From a checkpoint of a small image deblurring model.
Model: 3.06M parameters, 48-pixel images, arch edsr, activation silu, depths [18], widths [96].
Training: normuon at rate 0.034, 17400 steps.
Data: trained on telescope images of galaxies (Galaxy Zoo DECaLS), 88335 training examples.
Rows from block 8, named by matrix and row number. Rows with one number belong to one channel. Each number is 128 + 24 x the weight over the matrix's rms, rounded and kept within 0 to 255. All counts start at 0.
# convs0: first 3x3 conv (model.blocks.8.convs.0.weight, 96x96x3x3), inputs 72-79, a 3x3 kernel for each
# convs1: second 3x3 conv (model.blocks.8.convs.1.weight, 96x96x3x3, transposed), outputs 72-79, a 3x3 kernel for each
convs0.21 [137 150 151 142 134 131 140 136 113 154  99 110 110 107 118  70  66  93 128 126 123 142 150 142 144 160 140 114 135 130 130 137 147 126 151 130 135 131 129 152 140 123 144 139 159 122 117 124 121 137 130 118 138 138 175 158 140 166 143 123 135 194  96 108  99 105 143 151 112 140 152 132]
convs1.21 [102  76  97 120 143 130 114 109 110 158 146 153 117 138 119 128 153 145 146 162 163 124 106 141 137 128 140 105 124 122 117 105 100 101  92 116 117 116  96 125 129 128 134 161 153  92 136 153 145 119 133 126 126 141 135 106 116 127 126 120 117  99 100 110 113 151 125 110 140 143 165 133]
convs0.22 [129 110 107 117 111 123 116 108 105 178 150 204 129  58 147 157 121 159 121 128 147 133 148 161 159 142 155 133 111 124 117 118 143 123  94 110 150 159 150 147 156 135 134 141 144 149 119 120 137 136 123 145 120 111 136 124 152 140  87 111 157 149 124 124 126 140 148 137 158 144 131 157]
convs1.22 [143 131 137 151 136 148 135 128 139 118 134 101 145 160 147  83 113  86 135 152 120 125 108 110 139 132 126 145 143 115 127 181 150 119 115 122  79 113 107  85 107  88 102 125 162 153 169 149 154 110 145 136 162 134 130 128 109 137 141 116 137 150 155  97 120  89  74 129 119 124 178 125]
convs0.23 [128 133 132 135 128 131 135 132 148 110 120 149 142 159 138 123 134 111 131 140 134 131 141 162  95 144 136 128 176 179 156  84 185 120 162 154 105 111 143 117 132 143 134 125 149 109 150 116 130 124 103 119 114 116 136 159 134 200 126 202 150 165 169 130 134 141  87 130 156 121 121 128]
convs1.23 [ 98 126  96 112 164 128 100 148 128 129 114 131 103 112 105 127 104 139 113  95 119 140 120 129 140 142 142 127 114 124 126 140 122 105 114 112 135 149 128 128 110 133  99  98 117 141 125 170 125 140 122 121 114 135 102 125 103  92 114 106 105 124 129 147 124 141 155 132 115 109 123 141]
convs0.24 [140 148 124 120 129  97 120 122 101 136 159 146 151 149 179 137 147 158 134 119 130 113 113 138 134 112 127 121 135  99 132 154  95 125 152 109 123 113 126 118 119 129 113 118 122 140 142 148 132 150 123 151 130 125 133 161 147 112 137  97 114 128 104 155 129 118 144 121 139 156 144 152]
convs1.24 [124 132 153 128 120 139 111 119 111 119 122 120 137 119  73 149 117  94 133 117 110 144 131  99 126 118  98 110 121 157 122 100 145 136 132 160  97  89 118 110  87 120 126 119 146 110 109  93 130 122  94 120 125 111 135 114 146 142 122 166 112  82 148  97 113 153 114 135 136 141 137 144]
convs0.25 [158 166 137 143 119  67 155 138  92 121 129 121 137  79 125 149 129 143 130 136 132 126 149 133 138 143 150 110 131 136 162 132 146 132 162 147 146 132 132 114 106 129 149 113 144 165 113 114 140 145 154 175 152 126  76 153  89 135 255 184  88 165 124 124 100  77 100 140 135 124 134 133]
convs1.25 [134 143 170  70 109 154 122 201 165 120 166 103 173 227 130 123 152 110 117 130 135 128 199 120 147 139 133 139 150 126 121 228  92 137 134 101 126  93 125 149 147 159 116 181 111 109 149  79  87 130 133 110 156  99 140 118 144  92   0 131 121 123 134 119 103  96  83 120 123 184 166 127]
convs0.26 [124 109 111 100 109 121 103 121 131 128 107 128 103 178 116 129 133 127 166 140 155 129 121 136 143 123 140 125 128 113 120  99  90  99  99  75 123 107 119 119 109 103 106 121 114 106 127 106  83 121  91  91 113 103 124 101 107 131 124 109 142 119 115 124  87 100 101 111 108 130 143 143]
convs1.26 [137 139 133 151 136 134 146 149 152 128 132 147 150 115 120 135 116 132 105 114 125 121 100 113 115 119 119 138 146 134 143 214 125 117 115 108 134 137 113 107 129 121 119 114 120 151 148  95 158 174 124 123 134 107 120 122 119 133 142 131 121 145 114 101 111 116 127 117 120  98 136 131]
convs0.27 [138 114 131 139 137 138 121 135 145 148 141 147 125 104 164 175 165 160 111 120 128 111 120 136 111 126 149 109 122 124 143 137 142 136 119 139 129 113 116 138 124 126 151 157 116 142 126 144 152 136 132 154 119 141 147 108 145 164 148 174 138 124 148 106 166 131 119 169 120 109 118 109]
convs1.27 [122 149 163 132 122 143 134 115 141  84 106  81 102 167 128  97 125 130 118 144 160 121 118 132 128 133 157 114 126 122  97 140 174  96  99  98 137 152 133 131 124 138 140  90 104 109 173 119 125 144 104 127 164 126 131 119 117 112 104 103 123 141  96 124 163 157  91 140 159  82 108 156]
convs0.28 [138 119 130 131 108 105 109  95  88  64  90  81 119 125 107  63 135 105 140 166 174 117 128 123 135 150 145  92 112  88 118 141  70  93 116  82  91 101 121 105 131 147 124 172 160 103  89 109 146 119 129 121 136 132 119 119 164 121 114 135 118 134 113 146 120 119 159 123 113 138 133 139]
convs1.28 [134 131 121 159 150 136 141 135 135 160 137 157 155 139 145 172 150 164 129 128  89 144 149 109 153 118  95 116 135 142 141 140 150 113 130 141 107  97 114  89  80 118  99 115 128 150 148 183 145 147 170 133 146 167 140 137 112 132 133 131 121 103 108 123 114 114 110 121 104 162 129 143]
convs0.29 [ 88  86 107 102 120 144 112 133 150 128 118 127 152 104 117 140 108 121 132 123 137 135 149 151 133 149 154 113  97  82 128  99  82 134 110  91 135 115 119 136 119 118 136 140 125 124 121 133  88 137 146 124 142 140 116 115 142 115 114 134 129 121 111 117 131 126 117 117 126 142 131 122]
convs1.29 [143 150 141 130 166 161 123 166 129 145 136 122 139 105 108 139 144 132 155 146 162 134 135 140 125 106 129 188 160 178 137 118 169 159 124 198 112  64 114  96  91 147  86 104 129  59  92  78  93 137 117  97 162 129 124 125 147 113 114 132 116 115 128 107 107 119 141  97 111 121 159 120]
convs0.30 [115 115 112 108 111 103 110 114 113 102  84  55 122 158  73 118 177 133 124  91 130 133 119 131 116 144 129 123 107 114 133 146 158 130 140 123 143 158 147 148 141 159 165 135 172 122 146 118 129 138 122 117 125 128  87  83  83 125 125  96 128 137 144 145 111 153 148 111 142 133 108 116]
convs1.30 [132 116 137 118 110 120 127 137 119 156 119 111 160  90 130 186 117 143 135 136 160 115 129 142  99 137 135 163 136 119 158  96 129 169 145 159 114 137 115 163 154 112 123 117  76 109 123 129 118 159 104 133 136 134  99 111 131 130 152 172 139 142 151 173 142 130 113  98 134 136 151 141]
convs0.31 [ 98 116 110 114 175 171 118 138 135 119 164 137 162 184 129 113 115  93 117  87 111 111  87 111 122 114 136  96 105 118  98 133 109 137 128 138 107  97 111 134 160 129 174 194 121  89 145 129 122 115 140 112 135 144 144  74 150  85  16 101 176 136 159 127 140 134 137 125 104 113 117 130]
convs1.31 [157 166 157 173 167 131 142 118 118  96  87 111 114 252 143 124 153 123 110  65 137 106 107 133  89 115 147  97  83 106  60 216  94  75 119  96 128 123 138 140  88 147 120  88 128 111 111  85  83  42 207 111 141 166 147 179 145 152  80 140 151 120 135 138 160 135 151 111  77 150 170 167]
convs0.32 [128 122 133 148 143 149 127 134 133 159 183 149 190 164 140 136 179 108 133 111 113 139 120 106 117 133 137 116 133 117 158 118 115 133  95 106 145 160 140 117 123 136 143 135 131 145 136 129 127 119 120 119 121 146 117 126 158 120 132 111 121 122 121 128 111 116 133 105 112 149 150 164]
convs1.32 [127 152 153 107 117 141 124 130 143 122 116 124 100 112  85 134 102  73 143 138 112 143 143 130 127 123 150 156 148 137 141 107 126 126 135 115 125 113 119 142 142 100 148 138 120  92 113 102 115 132 110 145 154 126 127 138  97 126 136 184 108 129  87 112 151 183 127 124 149 167 164 138]
convs0.33 [128 117 116 133 122 119 128 118 120 125 139 119 134 140 125 128 109 118 114 137 133 123 132 132 119 116 135 146 121 146  95 116 115 131 120 137 137 139 150 146 133 136 125 126 131 118 126 125 119 133 136 164 155 174 246 220 169 216 239 203 190 175 222 131 115 103 122 119  90 101  97  94]
convs1.33 [142 125 127 125 130 125 126 133 124 126 128 131 113 113 128 121 121 124 120 120 133 105  96  94 104 109 103 137 148 133 138 143 127 143 135 131 123 105 122 116  95 116 127 113 100 117 124 148 110 113 139 100 101 138 102  98 103  93  66  87  89  93  72 144 166 149 121 138 128 145 137 132]
convs0.34 [125 130 129 115 130 128 130 119 130 126 112 121 108 131 123 125 114 136 130 132 138 112 116 141  96  88 106 101 150  76  66 128  80  82 146 113 142 130 111 143 133 115 154 145 132  99 141 120 130 147 119 132 150 113 106 126 143  98 174  95 130 151 121 119 157 140 121 129 130 139 121 142]
convs1.34 [117 119 123 137 126 136 135 120 123 162  98 144 130  93 116 123 109 134 147 167 134 122  96 110 152 103 123 175 154 172 184 103 162 174 116 153 110 158 135 154  97 110 138 111 118 152 132 131 162  29 161 108  53 154 125 128 116 122 121 134 143 139 131 133 113 155  91 154 176  87 121 108]
convs0.35 [124 110 105 136 122 116 124 112 104 117 147  98 139 136 119 136 135 105 144 129 105 143 130 106 125 153 129 101  85 127 105  85 114  95  79  99 136 142 144 112 133 146 126 139 151 124 128 165 147 154 151 137 163 171 119 121 116 113 123 102 140 155 124 114 111  91 108 118  95 122 119 117]
convs1.35 [131 133 134 119 104 123 115 118 118 121 116 133 134 128 117 123 131 149 132 132 131 128 121 131 126  95 134 129 104 130 130 125 144 127 130 132 113 137 149 122 122 150 126 128 150 112 135 117 123 134 123 105 137 119 143 112 123 127 120 121 126 119 124 109 125 110 127 107 101 153 154 136]
convs0.36 [124 127 129 125 135 128 129 127 128 159 144 112 119 149 124 134 126 126 133 134 121 125 115 113 135 134 129 123 172 146 132 143 144 116 106 132 114 107 117 118 133 126 120 133 126 129 128 113 124 137 123  97 117 108  97 109  95 148 114 131 106 118 121  93  94  67 105 120  82 115 138 120]
convs1.36 [119 145 141 119 108 135 145 130 153 146 132 140 119 122 118  99  87  99 114 130 148 123 118 144 126 108 107 138 151 122 132 139 129 125 105 116 136 126 109 134 141 128 160 161 131 148 156 149 124 141 121 133 133 133 127 120 120 131 131 111 179 169 146 128 130 120 136 166 141 117 132 109]
convs0.37 [114 121 114 102 117 105 107 106 100 128 122 155 101 151 119 121 147 100 147 151 155 145 136 144 150 154 145 167 171 169 104 137 141  91 120 153 136 159 131 125 134 153 135 141 131 117 110 101 116 128 126 125 123 131 101  74  65  51  72  39  79  87 101 143 120 134 120 111 153 125 135 211]
convs1.37 [118 131 130 138 138 143 149 145 130 124 117 144 132 132 133 141 132 122 127 135 129 128 128 121 127 134 128 119 132 143 120 134 159 144 139 157 101 125 136 103 125 130 106 128 131 117 116 119 148 134 129 129 152 127 145 157 161 161 167 172 142 149 173  84 115 120 104 117 126 123 136 122]
convs0.38 [144 141 130 152 130 130 128 139 129 126 106 117 122  58 117 143 112 131  98 112 131 122 142 121 132 150 148 143 144 141 155 146 129 148 163 148 126 126 148 156 155 127 147 196 154 158 159 127  76 150 144 118 160 131 107 140 144 102 112 110 123 152 131 100 116 132 134 113 133 122 125 123]
convs1.38 [112 122 129 159 137 100 153 148 100 136 115 118 131 129 154 129 147 135 119 160 106 117 184 113  86 122 105 116 141 122 128 202 126 128 168 153 139 206 151 136 127 108 128  89 122 114 143 175 119  78 200 131  94 112 130 139 137 130 119 133 132 110 145 157 133 129 154 107 107 156 155 178]
convs0.39 [123 134 142 113 121 127 113 116 122 118 105 140 121 139 158 120 142 144 131 137 161 148 152 159 121 127 137 115 106 128 137 128 141 131 118 147 116 127 126 114 100 104 121 111 113 108 107 124 111 114 129 116 130 144 133 155 148 134 119 121 126 115 115  53  77  92 113 112 106 169 148 128]
convs1.39 [145 120 133 126  84 109 139 103 128 130 127 146 119 108 125 134 125 129 158 140 144 144 115 110 149 106 109 128 135 143 116 119 125 128 135 130 122  99  97 127 117 115 137 127 125 130 117 111 105 111 109 105 110 119 129 126 132 139 127 125 136 119 123  92  91  88  97 109 114 103 121 130]
convs0.40 [107 114 109 113 116 115 121 122 120 101 107 108 131 119 116 123 106 104 132 138 140 131 134 140 136 139 134  92  99 114 129 117 113 105 128 136 117 110 108 102 110 123 114 108 120 119 131 135 118 118 128 123 119 111 145 119 114 161 156 150 137 158 146  96 148 177  82  92 108  90  80  55]
convs1.40 [128 107 123 118  96 108 148 131 136 145 122 138 131 109 124 142 129 127 167 140 142 150 106 104 164 113 108 123 121 122 120 117 117 121 135 126 116 102 105 114 117 115 110 117 124 136 125 127 109 112 121 101 110 122 123 122 120 122 111 106 136 127 117 110 128 112 106 124 118  95  98 107]
convs0.41 [130 138 148 132 137 141 124 117 127 141 101  85 122 151 135 111 126 126 121 119 130 116 112 107 119 129 133 116 119 157 146 138 121 131 126 107 153 147 158 153 147 160 134 149 153 134 148 153 154 143 139 138 140 136  75  77 104  90  86 143 113 123 134 112 117 134 146 135 141 132 119 127]
convs1.41 [130 137 121 115 130 108 142 127 142 123 154 161 123 146 144 144 136 158 174 130 145 157 134 116 150 119 117 141 120 128 119 114 116 116 120 116 107 113 120 123 127 130 135 135 115 111 107 130 119 124 110 100 137 123 110 123 137 116 149 149 141 159 151  77 101 110  95 126 127  75 100 117]
convs0.42 [132 124 148 140  90  87 138 140 127 149 135 109 156 115 116 134 143 138 139 120 160 120  98 132 151 150 151 164 151 170 159   0 139 163 220 148 119 149 122 101 134  94 164 178 151 142 119 143 116 131 157 125 129 136 140  99 102 142 113 146 131 141 131 122 102 132 109 133 133 130 113 134]
convs1.42 [128 112 116 157 142 108 141  89 116 123  98 116 111 165 121  96 113 120 137 128 143 135 140 133  96 111 129 126  93 139 124 228 149  98 164 157 122 188 117 122 131 106 113  85 150 116 119 120 119 127 169 123 124 124 132 117 136 114  98 127 135 114 134 150 100 115 166 120 140 156 126 145]
convs0.43 [117 113 118 116 124 128 100 108 128 123 138 119 118 100 110 113 115  88 159 157 131 135 126 126 125 101 112 131 135 133 133 164  95  92 104 126 144 141 142 120 142 125 106 109 110 126 117 112 124 134 146 152 142 149 125 193 161 112 147 167 149 157 137  75 110 135 102 124 121 156 133 124]
convs1.43 [121 145 131 136 132 107 124 148 145 140 129 130 128 130 145 121 120 120 131 108 114 119 113 114 137 132 114 128 144 156 114 153 153 116 140 141 129 138 136 115 135 133 124 132 117 123 131 122 116 117 116 100 103 106 135 100 140 107 110 145 130 128 141 133 114 127 119  94 114 104  93  89]
convs0.44 [134 126 143 124 115 116 123 107 129 134 109 147 150 106 161 143 147 142 136 146 129 132 146 124 150 135 130 133 156 143 102  83 127 127 130 128 152 147 152 128 127 130 131 129 123 146 172 170 150 148 129 157 154 129 118 112 136 121 139 109 148  92 128 180 141 121 181 148 132 161 129 116]
convs1.44 [134 151 120 107 134 116 120 145 115 123 100 126 112 144 117 110  94 128 137 133 142 117 144 134 125 127 122 109 131 120 127 113 122 130 135 136 131 147 119 144 132 144 139 125 120 113  90  92 125 126 122 128  76 129 111 163 121 129 108 131 126 142 132  74  63  70  73  99  68  80  70  73]
convs0.45 [116 127 130  99 100 111 111 109 112 115 171  90 108 106  84 105  93  79 134 128 126 135 144 148 151 134 132 146 138 144 133 127 136 138 143 151 140 142 138 131 128 153 129 121 153 118 140 144 105 136 134 114 126 126 122 169 114 105 121  92 128 126 128 144 122 117 147 123 133 180 119 124]
convs1.45 [ 90  87 110 102 133 151 136 163 159 150 151 150 183 111 152 162 124 147 117 110  84 122 152 141 141 144 124 144 163 133 141 108 143 131  77 113 105 107 106 121 124 129 136 181 144 132 138 140 117 142 130 147 129 131 121 117 121 135 122 132 135 127 121 111  96  75 117 126  90 120 104  65]
convs0.46 [133 113 112 120 110 114 119 117 124 119 118 135 136 137 132 137 141 105 105 131 136 105 138 149 118 136 146 108 118 134 115 129 124 112 116  98 138 117 130 140 140 148 122 121 125 139 130 116 124 102 102 132 100  97 121 140 132 148 175 142 146 141  92  81 118 134 110 102  79  86  52  49]
convs1.46 [117 116 135 123 120 127 135 114 117 129 126 141 126 106 137 135 122 135 141 135 152 121 111 126 135 117 148 133 124 141 132 113 121 140 126 117 127 110 112 121 114 124 125 128 119 117 124 127 123 131 148 124 132 149 136 119 117 118 109 102 123 118 122 136 127  99 124 125  98 107 113  89]
convs0.47 [127 132 120 116 116 103 123 128 120 141 136 140 131 184 185 129 155 178 125 116 126 129 147 139 138 137 125  79 146 144 109 170 124 131 134 123 111 129 142 118 126 163 106 122 138 149 146 169 143 152 155 154 152 144 143 109 154  85 105 158 136  96 142 177 148 110 153 168  97 135 147 124]
convs1.47 [145 141 147 129 144 163 135 139 135 121 134 102 120 137  86 126 124 129 108 112 103 145 126 140 141 117 139 128 129 118 143 136 138 134 117 131 115 116 151 126 134 149 133 121 153 119 133 132 119 121 127  99 131 123 115 138 153 145 141 168 120 127 117 142 128  90 147 126  93 109 115 105]
convs0.48 [119 110 133 110 124 139 115 127 129 159 119 131 157  76 137 151  86 129 141 145 108 143 144 106 143 144 140 173 161 177 165 123 119 159 120 150 135 154 140 122 117 113 111 129 116 139 132 146 128 129 158 138 115 148 157 120 127 130 148 138 108 132 148 135 130 116 133 130 146 133 131 160]
convs1.48 [117 107 102 116 129 136 115 132 122 121 133 134 131 151 103 125 136 102 134 113 117 131  99 143 121 119 124  99 127 167 140 169 110 147 143 119 145 154 117 123 122 109 132 134 157 111 130 159 126 113 124 151 140 137 124 115 123 117 118 160 118 117 136 113 112 110 146 130 110 146 136 132]
convs0.49 [102 117 121 111 120 120 126 136 148 114  70 124 137 136 146 141 139 131 124  88 128 115 100 129 115 142 134 112 130 119 150 130 142 134 143 145 110 148 123 113 143 130 117 141 128 138 106  99 142  88 123 101 105 107  90  69  79 172  48 173 117 153 127 136  68 153 116 183 132 125  93 165]
convs1.49 [116 133 146 143 160 132 148  87 155 136 137 130 119 104 119 116 137 107 150 105 121 133 108 113 115  85 158 110 117 115 132  90 122 128 160 104 103  94 141 136 154 165 135  49 142 145 155 148 124 187 152 179 227 146 122 140 122  75 150  85 144 233 174  87 141 118 134 120 167 118 128 119]
convs0.50 [107 118 114 121 136 129 113 134 131 133 129 149 132 103 112 153 105 132 131 117 107 152 116  96 127 119 105 147 129 117 116 116 127 133 126 118 127 117 113 115 127 118 110 120 143 121 123 132 117 129 164 127 134 145 104  95 103  89  83  85 116  70 121 142 149 148 135 128 122 104  84  78]
convs1.50 [139 142 149 132 123 110 135 118 121 110 123  94 127 147 140 121 133 125 137 124 149 143 134 148 138 159 167 111 120 119 120 121 108 111 132 117 144 158 132 141 134 127 130 120 128 144 143 124 150 136 113 155 137 111 135 136 145 144 123 164 136 144 156 162 137 130 164 119 103 154 142 102]
convs0.51 [110 116  95 122 139 116 126 134 122 153 145 118 132 122 134 123 131 160 122 103  98 127 137 140 121 133 124 117 136 116 125 129 103 111 105 104  92  96  92 117 116 125 109  95  94 113 108 102 116 129 131 128 121 130 146  85  89 117  96 118 129 122 146  97 114 110  95 150 141 104 118  77]
convs1.51 [128 166 172 115 136 130 134 142 142 114 115 134 123  92 138 143 125 128 134 122 101  95  87  95 109  87 119 134 130 157 110 113 146 151 140 145 117 137 116 143 137 107 135 124 100 104 122 139 120 140 141 150 152 130 133 127 111 120 112 127 127 137 115 135 129  93 111 114 124 119 126 160]
convs0.52 [119 102 109 117 113 112 126 129 132 115 145 108 115 134 108 122  98 125 134 148 146 125 141 156 133 150 173 113 124 124  97  99 127 104 127 107 153 150 136 149 146 125 129 124 117 126 142 121 111 127 115 107 115 128 119 148 120 112 154 138 116 135 124 117 183 164 104 135 113 118 138 127]
convs1.52 [118 102 127 119  94 108 138 123 134 138 121 136 121 108 129 126 124 123 154 138 136 137 114 110 158 130 126 121 112 118 116 112 119 130 129 122 111  99 103 126 122 112 122 120 114 119 119 109 109 117 123 117 119 127 134 126 125 143 125 124 150 126 122 106 111 111 106 116 119  99 108 115]
convs0.53 [129 145 135 132 126 126 143 130 142 200   0 106  98 218 135 130 129 124 123 114 120 105 137 134 120 119 127 125 144 133 118 123 124 126 137 111 152 117 129 120 106 123 135 136 134 128 157 134 132 150 141 137 123 110 109  91  97 127  70 123 138 173 148 145 135 128 126 121 138 144 116 125]
convs1.53 [113  95 112 136 118 126 134 128 122 119  92 121 127 129 130 112 155  74  97  85 108  89  94 120 128  96 124 145 136 135 133 136 129 105  96 133 146 151 114 124 109 117 147 124 122 171 149 138 108 135 123 155 142  96 130 104 127 109 100 119 173 232 112 110 146 110 143 129 134 151 102 110]
convs0.54 [141 120 120 139 122 128 131 129 145 123 105 124 129 113  95 117 104  92 135 106 130 127 113 116 130 123 120 142 105 112 109 105 106  99 125 107 129 115 114 123 126 111 108 134 136  88 127 122  82 120 142 108 106 114 108 115  81  79 120 110  98 154 116  79  90 119  79  98 138 148 130 140]
convs1.54 [145 135 126 141 130 116 151 141 132 135 132 140 150 134 135 143 135 146 107 138 147 106 127 149 129 121 133 138 139 147 118 125 122 129 120 117 133 128 117 112 135 132 115 147 134 124 142 131 127 123 144 123 121 112 109 112 137 135 130 133 146 137 130 125 142 144 129 129 143 150 143 160]
convs0.55 [125 111 124 124 150 130 127 140 118 105 118 124 111 161 133 121 134 120 126 138 115 146 165 129 144 142 117 122 125 136 125 127 125 118 118 127 125 118 141 129 126 138 139 143 151 126 143 116  63 150 152 150 131 136 143 129 129 140  87 164 139 136 133 118 123  94 108 139 123 121 101 113]
convs1.55 [120 130 120 140  69 102 127  92 108  88 102 115 108  90  89 113 117 135 130 146 148 140 128 129 140 148 152 131 129 119 119 228  96 121 140  89  80 139 130 112  97 134 136  95 116 131 118 143 123 151  98 139 164 153 139 147 134 111 134 175 129 165 131 224 173 173 199 137  77 218 195 112]
convs0.56 [114 104 126 114 118 130 152 145 147 121  87  73  97 103  95  82 113 124 127 120 100 120 128  98 127 130 119 148 134 153 184 116 163 165 164 158 129 149 153 107 131 150 121 118 142 123 127 127 127 128 161 135 113 116 188 185 109 184 147 163 181 146 149 159 132 118 165 190 130 101 134  98]
convs1.56 [103  88  92 141 127 104 135 122 119 149 137 141 129 122 144 144 128 151 113 123 101  96 156 126 122 124 110 109 120 120 130 113 140 135  92 107 119  71 116 152 103 149 150 146 147 117 116 139  99 115 162 131 113 181 103  93  91 119 103  91 108 117  87 121 117 106 116  84  73  87  58  54]
convs0.57 [128 116 133 126 110 142 143 127 145 116 104 131 121 117 119 128 116 120 119 113 123 117 109 115 116 125 129 123 125 127 100 171 149 115 161 123 129 139 139 113 113 134 104 105 125 154 153 144 131 123 117 138 122 120  98  99 164  98 117 125 124 129 159 104 115 103 103 134 118 127 163 140]
convs1.57 [ 90 103 130  88 133 161 100 128 146 119 136 149 127 132 146 117 125 129  79 114 121 101 132 126 117 138 143 145 132 135 127 139 132 147 136 125 111 144 112 149 147 137 121 101 121  86 101 102 146 118 115 155 129 139 123 140 131 102 154 133 142 141 145 101  96  92 134 160 140 128 141 128]
convs0.58 [132 127 108 143 119 109 125 112 118 101  98 112  91 123  80 146 133 151 126 124 122 130 135 136 121 124 128 146 142 151 123 128 132 139 131 115 135 125 151 133 143 142 133 136 107 117 117 121 117 135 112 123 113 115 113 132 103 126 143 152 105 112 120 124 162 156 107 138 159  95 125 152]
convs1.58 [129 101 127 137 125 128 143 145 131 134 132 148 115 119 179 127 121 152 154 147 163 119 114 156 142 121 134 135 130 134 132 115 137 115 122 129 138 134 111 158 128  93 128 114 107 131 167 125 117 132 157 105 145 123 120 121 133 139 106  87 137 126 143  99 114 204  70  73 190  46  88 107]
convs0.59 [122 130 127 121 118 124 130 120 127 111 210 121 211 191 217 130 211 123 124 136 132 140 107 131 129 130 118 113 128 138 116 152 135 125 124 135 121 130 155 126 153 152 116 137 133 117 130 107 183 105  95  94 136 129  92  98 100 105 255  97 101  89 106 120 110 117 171 119 110 131 129 158]
convs1.59 [110  94 102  96  86  91 124 104 128  97 168  89 169 205 160  88 198 118 121 119 133  57 105 123  81 105 101  99 159  88 136 204 145  95 154 112 135 177 145 171 152 117 146 120 138 195 140 252 125  93 147 155 122 183 102  18 103   0 138   0 101  25 129 107 199 107  23 137  84 102 132 112]
convs0.60 [128 127 150 116 117 130 108 108 131 126 131 121  74 144 157 153 148 103 105 116 133 109 128 136  99 129 122 127 121 125 132 125 132 149 114 158 144 130 139 118 131 120 115 124 119 127 143 128 138 140 145 120 125 143  99 134 126 105 172 133 126 111 123 136 124 125 169 127 146 164 127 152]
convs1.60 [141 145 109 149 114 128 132 126 123 109 110 118 120 121 121 146 150 132 127 122 135 112 163 122 110 155 132 136 120 100  83 119 172 134 122 133 104 156 142 116 131 161 132 120 143 132 136 122 135  98  78 100 126 109 119 132 139 120  93 147 111 131 143  62 119  63  82 133  61 129 131 115]
convs0.61 [123 124 128 122 128 122 129 136 128 167 178 171 131 119 129 112  61 111 130 152 125 137 139 134 105 109 124 108 103 113 131 138 137 144 158 147 131 142 133 134 141 137 160 158 143 139 128 144 130 127 128 142 145 151 142 166 144 117 132 124  94  91 116 147 153 148 116 127 130 117 101  84]
convs1.61 [118 108 128 110 118 141 147 119 149 136 124 119 114 115 122 122 165 146 111 107 129 134 145 127 157 161 140 143 154 129 112 124 124  84  82  90 108 116 140 105 159 139 116 103 121 137 118  92 137 153 121 101  97 131 148 144 152 129 132 128  92  97  96 181 209 153 112 136 157  95  38  61]
convs0.62 [131 124 125 103 110 117 119 133 131 122 112 137 111  88 127 119 101 127 133 143 149 135 143 141 143 145 140 136 118 149 125 148 160 132 143 154 144 135 141 148 156 114 156 161 126  91  98 113 115 118 115 127 118 127 149 181 147 164 165 146 151 155 161 152 141 108 152 165 116 142 179 123]
convs1.62 [126 136 116 131 121 135 132 101 117 101 134 113 115 137 130 127 170 145 137 132 131 127 128 156 109 149 151 112 138 113 109 125 144 107 108 106 131 132 118 153 129 103 154 126 121 169 147 145 140 150 141 108 112 122 119 114 111 127 103 101 113  85 106 160 137  86 103  89  85 116 119  91]
convs0.63 [110 123 100 129 127  76 136 114  66 133 117 131 118 121 117 135 114 120  80 125  79 128 209 121  96 134  69 125 101  93 113 138 103 120  90 107 125 111 122 157 101 139 174  70 130 132 119 113 107 118  96 120 123 113 128 111 134  88 160 136 124 118 116 130 117 117 127 115 101 123 131 124]
convs1.63 [121 149 134 151 109 141 130  88 165 121 118 112 116 141 133 147 128 155 135 102 127 136 145 112 115 120 127 117 140 108 165 255  91 136 199 122 148 255 151 141  91 128 110 100 154 167 123 219 153  93 183 116 144 111 120 128 123 115 131 138 115 135 137 144 163 159 170 139 209 129  89 128]
convs0.64 [128 147 146 117 138 144 119 133 139 130  96 143 108 129 126  83 121 112 114 134 125 117 145 147 122 134 123 102 145 145  97 142 168 129 130 166 130  99 127 117 104 122 101  92 121 132 140 122 149 144 140 159 132 138 187 159 173 157 105  91 114 100 117 166 151 101 130 149  95 150 129  93]
convs1.64 [130 137 127 132 135 150 165 143 128 132 158 130 118 119 131 149 162 147 120 140 161 136 165 136 113 157 153 120 137 132 103 100 137 124 117 140 154 140 137 131 113 132 124 125 141 132 128 121 120 118  98 114 115 104 153 138 116 107 130 105  88  93  99 149 115 123 138 128 154 131 106 110]
convs0.65 [127 129 134 116 124 119 115 110 125  96 118 112  78  94 111 131 123 138 129 138 116 142 144 115 134 136 134 125 151 131 126 143 113 140 129 139 158 138 123 135 123 153 146 145 156 115 114  99 104 148 118 119 149 111 152 151  95 156 153 142 168 138 160 111 158 106 143 143 133 137 151 135]
convs1.65 [130 134 117 127 143 105 123 159 116 130 125 163 160 132 186 131 121 139 167 155 164 167 132 167 163 154 159 124 140 106 157 131 101 168 122 104 113 110 107 108 102  91 107 137 136 130 137 128 126  87 152 155  96 135 119 128 103 127  93  71 135 113  99 141 119 118 169 108  94 189 131 107]
convs0.66 [104 115 113 113 134 119 122 147 118 145 198 174 232  36 187 135 189 163 124 133 138 118 139 136 135 138 147 132 137 133 118 126 136 146 154 132 116 135 138 101 100 124 116  96 119 159 119 129 132 124 131 116 133 131  80  77 124  76 109 119  67 106 107 117 158 142 135 150 134 119 112 147]
convs1.66 [128 138 110 106 115 114  93  82  97 108 114 130  79 158  93 100  97 129 131  97 110 137  90 122 138 119  99 124 112 120 134 100 130 117 128 140 119 129 183 115 146 142 120 133 145  92 132 117 111 117 127 105 137 119 133 171 155 169 155 182 118 146 164 103 152 136 126 145 116 116 133 135]
convs0.67 [105 113 113 121 125 116 124 123 105 134 123 125 146 130 121 124 141 129 138 141 133 129 134 121 123 132 132 147 154 142 122 125 123 152 135 127 105 110 118 102 122 124 114 130 128 136 137 116 126 125 132 127 134 124 124 106 110 143 130 128 139 130 136  72 104 123  86 105 121 124 128 134]
convs1.67 [123  97 101 113  85  95 152 122 133 127 120 126 121 121 124 132 127 120 115 118 126  96  96 103 121 109 112 122 124 122 117 126 118 133 137 117 120 110 109 131 130 128 123 124 129 130 122 121 122 120 122 120 117 124 133 125 122 143 121 116 150 136 137 100  97  97 102 111 113  92  89 100]